Weights of a small text-conditioned image diffusion model.
Model: arch dit, text encoder norm layernorm, activation squared_relu.
Training: muon at rate 0.028, 27100 steps, batches of 64.
Data: 155796 training examples, 11.1 epochs.
Rows from block 2 of the denoiser of a small text-conditioned image diffusion model, named by matrix and row number. Rows with one number belong to one neuron. Each number is 128 + 24 x the weight over its row's rms, rounded and kept within 0 to 255. All counts start at 0. Numbers have three digits each.
After each neuron's rows are labels from the 100 images, of 14976 (inputs lightly noised), where the neuron reaches its highest value: "responds to" is what is common among them. Only what is clearly more common there than usual is listed. The data: photos of plants, animals and fungi (iNaturalist). In brackets: how many of the 100, against the usual share in percent.
# fc1: MLP up (model.blocks.2.mlp.fc1.weight, 320x160), inputs 80-159
# fc2: MLP down (model.blocks.2.mlp.fc2.weight, 160x320, transposed), outputs 80-159

fc1.11:159164134131112131153146109133094116118104139082143132142072120173110108138142161122122129129159119096106136102132184126119112175108126093123130108127138130143169121128119122142139132084121136136087135155133142158150097118142130152107156107
fc2.11:156142141123109128151157136148093134135152140094148140121190134119130142147158136105150137097094147150151134192125164127147153104165046093108124125107129113113072124158099134104154100118137087112129151160115155147080144115122144113127145089
responds to: order Charadriiformes (25 vs 7.6)

fc1.293:116130164131059076117119152110132146138131056106114131114115110092136120092169112119167131111126122160146097130141123119033134135124128121132132116161145097135128130111095152110151138145127130115128132085095149108101117103115104127116142118
fc2.293:154134103130055202138131136116139102114128032151100131126122175110126132066139122136111131139122115099131134122144137123237123132125121131119134117093136098117121114139145110137142129143124119136145135115137125126129135124132140128121111130
responds to: phylum Arthropoda (61 vs 30.9); class Insecta (60 vs 29.2)

fc1.295:115131042132064126119141121128116146131150178100129141102099180080130136103153136126071180141142114136141197149126089128053121128129115092121126132163137136150125143121126121155135136112147156136110105090116126116116120154123143153114137098
fc2.295:128124199128082140167130100131117123120129196134127128123133070121123137077133140133167116133130145119113150139102139137226123127127117151126125143118127149162128171126118128135083123125115117115122115122124136146129135140125134134112128142
responds to: phylum Arthropoda (60 vs 30.9); class Insecta (59 vs 29.2)

fc1.153:129106146135141121127133138112127135128101132128135126113137122103107159125127189125139156133144103106115127137134113132138151182119142108143127123133089122139122138149136144144098018123147154129090139153126120118135119120137247135146109139
fc2.153:121133127120138146122135104124120117095141129090143136111148128163136086125098146130147125162122164120147105171120126121103117104174137140099118111157118130131123134128156122130087054133099087155138151134140137120141145108120208131136109134
responds to: class Aves (87 vs 55)

fc1.301:131117122132119108151121164134118141112117121136146148129170112133143095139098020138129130114105116107117130100137098114132111107113107105119127130119130124138102126149146131135097120101171148150080125135125126108128127099187151128150134135
fc2.301:119145073119116148138124090145111131123127086088111140096139138119132151153133100131065132122116130125185132162128125118152128126166133169094139126139098139097129121121160120150103095147139125103183165131128148153144140105140132153144094127
responds to: class Aves (86 vs 55); order Passeriformes (55 vs 24.9)

fc1.36:122102124133116147133120130143063146100122154108108129156106102101143148132115138118152147180116171103119142127115132129104125143146085149136134078113123134167118115120136177133095149122120073121131170110150128152110127122140101135121085113
fc2.36:141166117122156098084094126145131138163181143108166142101155081118139141103133145136109157126165103152109126119103155125128102119141105094129122108169100158128141134147129080142150149138149206124109151142084142120109160158095154110089131126
responds to: phylum Arthropoda (60 vs 30.9); class Insecta (59 vs 29.2)

fc1.128:121135182135139132144114147157124152124134179110131138171155095126185108055145106119155101136109119139133142133091172126196135149134135119120129088154147121107077160113113099119097143129122129141117132132123128143110127106119105128148122098
fc2.128:105118064130112106154120121135127163168144184144134140138108145133152150035132127149107133143140107095124122125159145129047124112122146119130125100106138110124134161143113154113138104121132128120145125133152111132129132116131121072149128119
responds to: phylum Arthropoda (61 vs 30.9); class Insecta (59 vs 29.2)

fc1.31:120130098138123069114120111132129131127127094110129166126116134092145120121141117131143118141100130167152114143147125131196140127112106098132126113101142093142118105125125074141130117130136146134144139086121139122110143134112136113120129130
fc2.31:116129144124138178134138116137114130107127047136147104128120139130118127111127130130116130137143122099120079140113142130037126131128133151126129108170145072121134109126131209127110133125122127149127127110144135141129108131124126105135121138
responds to: phylum Arthropoda (62 vs 30.9); class Insecta (59 vs 29.2)

fc1.234:137111116137075108175109093146125123138099141118107133145102093116129131108181108139178123133109132100117105077174143138145130158114117135143128129125142179131106150132149139110118123111135103104054127129147121140105092147131150137154157093
fc2.234:146104114131155115144122125103160165133133104156101144068119097147145124141112116113188091147118127164149135088179126143136154127131145130123109138119151044122091110128121128071133136189125129116128131123164101126153117129121126104123158107
responds to: class Aves (92 vs 55); phylum Chordata (92 vs 60.8); order Passeriformes (56 vs 24.9)

fc1.65:123140134133136192088148115147133131134118146131086081179157146116082115178137120131161140125121145131128121120106124123109139134116121124144127070150099089105140099141124172135137107124108153123149145138167133116149157137127125132100101132
fc2.65:163119135135141093090102111135158193117099140134188177136121109132161146160160138126125113117099118197137128142123134134121114126138150124116115084129138098127092096122129105114135129134140146115147143111131158078117128120127133080103135146
responds to: order Passeriformes (51 vs 24.9)

fc1.190:135094107114155126122115142080145102140138125145089172130139104156154097114108097161158117099109114138133115120129106108144141128121145119139123130183117082124206131139121150154128142143086143133105131129108079123124125180108087151115132179
fc2.190:118118105108119111118151165143102157151107126122167122165123112139103124131145108091098134136143150142128154071138149131145128140141166155114073124102103089079089126123142143113138103137145139135182141140155140132127151122124123146116132142
responds to: class Insecta (59 vs 29.2)

fc1.116:113101130134141118148111105112123111105106140121143127128129114124096092120174041120103138128182147122154138101125102125135147147113091082114128122115110112101111109145121146140099072102186133131094135165174104129155122162161194158143165127
fc2.116:115120082143136101114123130092130106103140153060111114157101124127115157115145119133115145141120162125170094145132119124115103100158138123132109105196151086137136096121138058127094145157142136103116105116117141147160118144124129120082095112
responds to: class Aves (90 vs 55); order Passeriformes (56 vs 24.9)

fc1.19:121129120125161100138147118134121178135132148108154127138100119087108130112160118122085128138118119139149177154139114119194119176141114087157129109162140108118153131122088145139118123167149126143123134088131101118131136159114120129157125129
fc2.19:143125144128165167149124160103126108085133162099092156117120106100129133090169134115121127129122116125109192126117119130030148160112107150121127100111133155112123103143119082114107125129105114121133140144132126135130121129118139125139136129
responds to: phylum Arthropoda (60 vs 30.9); class Insecta (59 vs 29.2)

fc1.283:152130131129127109170086100129134165120088120147130134119147143133112120113114150199102120116143130177108126121124088032143128121151129101135128099105152122101174124137138139132111146122142152162088115141098120121156136094155180124146134146
fc2.283:111087142140125150137177110103120105116154149110090180174138140136112156137169123122111141116172129140111191108161122055152146150150109122166099096129147159113154127165113142101144113125133119151106127101116067110111078131155122134161127113
responds to: order Charadriiformes (28 vs 7.6)

fc1.4:137109112120131140113160109167119152145162137082134141143136139108107088123119086099093103111155083126110130118151112126127180136122115138064129133144127106153159123125148140119135228117140154118166129139123137135115135139120115151094098130
fc2.4:107149091130129092106120120119135199160124134130094124150126145130121169123126110136137116097145113124123122124107148124130101129159115144125151130158124110119125119122136132142178149110125127133194152134119113115132157122136114163120134142
responds to: class Insecta (73 vs 29.2); phylum Arthropoda (73 vs 30.9); order Lepidoptera (40 vs 13.7)

fc1.306:126094113137088107166172110153150173125147132120118165092143116146157132117130119124121121119119184117151128175136139133118124086107122136097128104145118101157128110126085113132120119131142091089113126109137103120149122112204145055148103120
fc2.306:141147153135083145117163121147164151113141130135113112123115120143155132126133135144130168083145126108125112122135116132138166149128095137122120101091178118107142086139135160108116112135137131084127120112103142107104142134109130150114133160
responds to: class Aves (89 vs 55)

fc1.197:117134124144106117105134087085154150130112127117156126110136143155130182131136223129145178119118118149119134118144135147119160132117076058095126128139134143138117141128115120102086081124153126126135154124129118126116124140102177137152079094
fc2.197:106093159130101128172130154125110082104126179137141122131124106135128068098145202122146128158122140089121129125121125135125140116096124110154143155110117155173130151118122170151121077128125104151121150120147123124129103125144130115103147128
responds to: phylum Arthropoda (63 vs 30.9); class Insecta (62 vs 29.2)

fc1.134:134135116129120129131155095137124137150143154131144126147153109122153128132156149107120090128116105109138128141145111136117124161078121114019134141145118098129099134122165126127118136145127129129177115173105110152136122117109170133153172144
fc2.134:118111120109127105128159115111142139123131119100144130136156122147102106114129130118142091137127154129122111167148147126091092142107133118173117117162138132146138118137122129114124096140107090160159150142152131128130141116090182150160100144
responds to: class Insecta (69 vs 29.2); phylum Arthropoda (69 vs 30.9); order Lepidoptera (34 vs 13.7)

fc1.151:126078120131147131128113170116137125135153140139133107122093111129123117132125103128135129152114145104120134152123145125129125120096160115212129146142127128131098126116137127122138103088089101107077136104152112116130163127128056121141075138
fc2.151:129121115135129129113107134173123140113128116169095132111098120110153143123124089140109172106143090122113124086090137121149118125141101148116112113122138122115116116132161119135146172113176139087102118097104079129123094145167053073117159117
responds to: kingdom Plantae (48 vs 7.3); phylum Tracheophyta (48 vs 7.3); class Magnoliopsida (38 vs 5.6)

fc1.242:120135162133120045157136126097120186153112207125121112124124145080088171111108151125148137140105123136105118136140138130119110151142144084136128103125164110079152146130120105177126132170141133162143104096141117142124139115112126139092113141
fc2.242:117091084092122178113119093139129146113106243136145124146129100134128101130141159136105122151120118124117138144106119132150150119131145108147119114145154104101127154106128167127165127144129157129131120122120141157142135125141118157105175142
responds to: order Passeriformes (51 vs 24.9)

fc1.49:111124146130132129130089137126117146139174213111104139138126119105125133157119112137093079101139132152182140149079142118097146161145164122154126127135148140149142146107107196118117148108113149143128113111138127123153116133101094117133094164
fc2.49:150127096124139104131114156154140103165160216163158094112104129139131141173107089140159110121134153109084133135160126122155124140112187108125145107121150097137134132132131046128121120141134150131096131126126143124132117136150155134138140120
responds to: phylum Arthropoda (72 vs 30.9); class Insecta (71 vs 29.2)

fc1.253:108131098118117105139114110134141145128124168153139159137168131139105156167147126135122053166129121115153045140052106121165144116132138132138124126120111149167168105146139100123141104122101156110148128146129129142140141172131122147119132139
fc2.253:089146161121134152140149120156133149127114179104135126167149166163137093200129145115125150102178124130133090128186154110090111138136144113127126134110120159105141107114125167123092137095147079127195102155139134125105138149132159139129139125
responds to: class Insecta (60 vs 29.2); phylum Arthropoda (60 vs 30.9)

fc1.81:183108127126117109142101141125127075129152120136133145118087115191101103136082101138140157120155106127129120151126148126124123058116199127133128133149148116115119100144116138097132113123128152121152129089085126100117118133204131117157148129
fc2.81:108128110148112106119105126120121105183122144142102124125089122053130131126120123113125122126081131158131127147118097140128062151141083119162102143126132117124134138086110112130150106117128140119118115145127143154126111186091147135152152124
responds to: class Aves (84 vs 55)

fc1.79:126119094128099109123117134169133128173131136144088112107116106122128106101114118126097148117098148164113153130150137130143095150120118066119133083163118108171079085119118100114120107164110128118132143124166141121158092108118122061067123114
fc2.79:188150077138167110131106120121104152145107132121104132135119099120122095145128124125095108154126127128135086090142121132143096095122142154123118158156068123154117179121137070137119146112115134137141109127114134124152137123126131089133126149
responds to: order Passeriformes (60 vs 24.9)

fc1.91:129071134125128128166094092120132116129129132136097122112143121169091129142141197131136141132153173097160113119127102136119149255077135121179125143133129079117124135145089136132105145108139129124117142169169109123098126114117153103128104129
fc2.91:151129164124136112103103150137139112137125139179141103125102147077101088090130182122187119127121147157133122111090146131123104089122109124072108152118115143109122140115086137146146169096143136144123122170116113134154139128090113127127140100
responds to: class Aves (91 vs 55)

fc1.88:139152118125127141116121140142113121110127118140150092140148149138149138144110104131111145160155164141120168053156114135131113195128109146176132129110168097176070103136138075101120126131127080114091131126150127082162121123132147077151156190
fc2.88:161130114132088144140144106100129164098097104123141134146093166133097134120122103134115125141136136167130106119180121115126091126138143147118104119102129119163098134127123080152153134138110138140141130134176106123144130116109122103082115128
responds to: class Aves (98 vs 55); phylum Chordata (98 vs 60.8); order Passeriformes (72 vs 24.9)

fc1.152:134109116134141126132081156115136164112123159131100137130160095134144074138168088155118141124095132143154125143128156120115131093096110090141129144138163127113120130118108126114128164130139108136098111091126126155150130124126000096144107105
fc2.152:145167113126122129174157134144123144127138087107111090164168143107098156143124137105097083131129154129134137159129154116156129112103129117120131099146132124113134139139102118132129155159147113121070092122139135113188137117119225129150080088
responds to: phylum Arthropoda (68 vs 30.9); class Insecta (65 vs 29.2); order Lepidoptera (31 vs 13.7)

fc1.285:125120137124122123133123145117120167122132120136147148148116136105178112133173088137134136147135127107067139177116111123129139026131132020102132113122128143125134123126125130139132118113127121141104118122110121102148128079172128129134161106
fc2.285:122175121090124128154150117137128107139143121102105116155163112167131137134146135141107146104130109134104147088129111111117157091110184137200118115136113106148128106155188138129123119109162133121099122095120106129095105096115139104100146147
responds to: phylum Chordata (93 vs 60.8); class Aves (90 vs 55); order Charadriiformes (36 vs 7.6); family: Laridae (28 vs 2.6)

fc1.170:149105141129116124130113128162124130126086132158176163146149138110161151118139137117137108115111150145129067138154136129125145140126143130165128129121130123097129134127134136157130117145159148148151071122165130151136121185186137155138166118
fc2.170:096129088138153129123142133103152121098111137141084136103142131112135109084087137122134104132107113104140034112047102127133197129135124126135131131135124139160124163139134120088113132137127120121121071146133093109103145112150130133116164111
responds to: class Aves (84 vs 55)

fc1.98:125141144136102114110136108128127094136155117118122096156119162071118099123188102097117153146130106119163125113114097117125119104112102084129129136134142153156136126129158115110140110140192114127214116098100104111103156116100167146120130086
fc2.98:171160150133134100105152114153127122112155161124114131115090134159123093118080138134148117080091115134134118145134123111103140111117123144081049138108167126126108143145129125140101155093150091138122163120145137100124126129175162102116172166
responds to: phylum Arthropoda (76 vs 30.9); class Insecta (75 vs 29.2); order Lepidoptera (38 vs 13.7)

fc1.143:122108191120126149100164131106123153114143116151085129086122141095114092124123144125125093130133106117136136147128155125094188128124120126174130147138095140173131127127097101134093082119133106150163142126154120121113136169120117115155077138
fc2.143:108145090124112123120138144115097124102107140132169118147113149120096155135141120141172150096124138186127145133117130132184142133144153118136123144114105118091153126126133177103071090121103118137140134117134116116129144134116116135132153131
responds to: phylum Arthropoda (71 vs 30.9); class Insecta (68 vs 29.2)

fc1.34:138102162139109108143117117187102134103139132124136082079112143075107098160134105122151111112149127133113130075122101137143106149106089149135129133125122160125116159115119112148170120161146103123091134129154111123106156129117153170151129120
fc2.34:152118147132161112095119133117149166113088121153143157153136165142093067102117142135156099122169125124145144124122137134146152113115129115121109121110117072119113106135137106126093122116130126123134120139125116164100133157100119174158111164
responds to: order Passeriformes (51 vs 24.9)

fc1.224:151105134148152124146107152145123164110144121135097134149145110126122064115153037119116142131146142110200138138106119122142108158132139076150133101111142135124135124122100146233118160128171145098131096154158116126138136118159106109103127124
fc2.224:133158125076150151125128121126141122112110104121158126146140131122136143122122109143122145117108103127144149116191100124116132122138127125088109095129130102128136093139122103091136142125125166138138091125112130144125142134127118144184129139
responds to: order Passeriformes (51 vs 24.9)

fc1.268:130157128134132128117119104195113075152159145140133151125118133097122152128127135193139094151122115134127144137126136161138113157113169128104138132147128112130098134079113126097097118114142134116098140162149146134114137132130133112118126178
fc2.268:146146123160113130158107108066140171115102115098106086154088134122128126135116164176125145112125101124132127168121122045126185136155137120161079111155151142135144139087142137155126137125094129158108120120153115110126165184131139131096105137
responds to: class Aves (83 vs 55); order Charadriiformes (26 vs 7.6)

fc1.131:118089114128124132119169150124149111124092141108123111133131136126199111125121131117115128116077114159104097133126159191132101149102144145107129139136177106104116119128087119132153105144163122138161126161128137123124135122123107134128125129
fc2.131:105110140138132129165098135146127123162091141095135083134168126115094142146093162140128154102135108101135128144134131133131107153130125125142073139133133147126126119139132120088140143143142126119143144111109120116086137096100145140164144082
responds to: phylum Arthropoda (64 vs 30.9); class Insecta (63 vs 29.2)

fc1.140:117051125132123132101215115124123143134159128116141115137136120116106122122113121180119168074100137118128129117132169176127110131114122127122131121127203132130129128206106127143136147118159110095147120129120185107150097110119127133123117081
fc2.140:107100130156127126085070106139136126121154126134132133125140128145148131127165134134132112164121131170128126121132114077127113121130140134130071123128145133137205123116077126169130126159022112131111118123131123176157139084144081111101103120
responds to: phylum Arthropoda (65 vs 30.9); class Insecta (61 vs 29.2)

fc1.150:066139133132146130147130128116138173135123127114116126137116101121108128122144172137122143116133126131153128138133136098130120202134150209131135115131132134118127120121185127130140147169139113136115119213093123132136119116145143141121090130
fc2.150:190133126146123136135119146092112156091146116090154128125083123160094115141133148126114182118138152111111130151157139123123189162160149149139106135112114117092128121141169138139137133138117159113133131106176119123169089152067138124101159121
responds to: phylum Chordata (93 vs 60.8); class Aves (89 vs 55); order Accipitriformes (28 vs 3.9)

fc1.286:112099137133121140120133136137124159110110124151117131122143114171105124122054121138128137108182142108103134150120126123131147155102080142098130125120132105143130139126146130203116142110126113161028127185162118126169137137112128112140049113
fc2.286:134156155108089120125129108161142110142131099055134091141133094115128130138094167105146122100108089070115101131096160134119130153110074112130104169083132123137116150126090128161113100139140101128102174131137144137150141129122099114049150114
responds to: phylum Chordata (93 vs 60.8); class Aves (92 vs 55)

fc1.255:090100164132129124110163155082126135091106143125094181108157098163107114128096109127147085115099139103162136105139123115125131118130102092139127151137085109145179149128127134126086129096139095149160127103154111131137072144103129129123090175
fc2.255:113118136160114122130167109144123101127130143133148097134151156139070131140127121112125187118149082152148089116106188130139124115094085134157154118122117112148146111108089142115152088164138120122120105099120128110150132135137128095149114154
responds to: class Insecta (60 vs 29.2); phylum Arthropoda (60 vs 30.9)

fc1.76:122105086128040112143110144117165120123113130103142124101146124137093132124129125117101143144148128141128138089145147121128130161135080098151131086158142109142149092136180109139150125169112122151151117109166117164144148114124125145099094142
fc2.76:144133065132228126142115116111069140122131123170160120134136133118113147135147122139104141114110120125137120130170127132123150147134119145132122188186136131146129181129119076147103131154138117117134160131137156166100129143120130128155148135
responds to: order Passeriformes (56 vs 24.9)

fc1.272:135149104130097101107143136069119140157127141135176124106158094117110180126125128140097060113146155127124129114121094132127104130118136108124129088124195094072124130121149140095084141133123122075148124130169116130174105104106124044145144123
fc2.272:195139106130168102181134144146137139134092123135169126145142157137150152160129122132085185120126152109120138141129152127133088129121127130127114186105137164100145146111133155097158114081129153179122150108129119116126155124109122112122114155
responds to: order Passeriformes (55 vs 24.9)

fc1.139:120148109133102213125144135108103143115118075120133148116097163110115113075143129128144140109146123163121104122115119117104120126126129085157130166136134108116138120127085097112135113134120128130128137091095110108144136117116113131144119117
fc2.139:131111169131129046120123112135112121115124065120117113125129113125106104076122132132104113140127143101124123125159121123176138134139123146122135171103123125147131133113152167148146135134127147130129080120124108152128121123136130137126122123
responds to: class Insecta (64 vs 29.2); phylum Arthropoda (64 vs 30.9)

fc1.53:123124204130097110103142158163129106148106114139083128099107124142100107099150139127102112124108172090094111139120140119156157128117158135171120145128105150178128133160135076140102137091093154118104138150121142128121122121139132175137097132
fc2.53:112114072152108131141155124120128132165120077123160136133091170105108132120150141127136120123142138130136151166162134129117126155135115124124136146103111132080126138100115163115124111097134116108122142137150137119112142099107126174099139142
responds to: class Aves (83 vs 55)

fc1.259:115103144129113188151114143123117102111136218149140145074111127119105149111135134152114114137118159099107102126151099122137133144123127127131123124136135150127121059152127151149177110127123139113134122112118115099153127134134111120139136111
fc2.259:108161121148146052131132075148125153130135226109095123141150148097111111104156124091139141088138140123126119151104145132082126145130142128139126117156136162172120069119135095117126136141127110139146091142103113146120126135131136149102104136
responds to: order Lepidoptera (32 vs 13.7)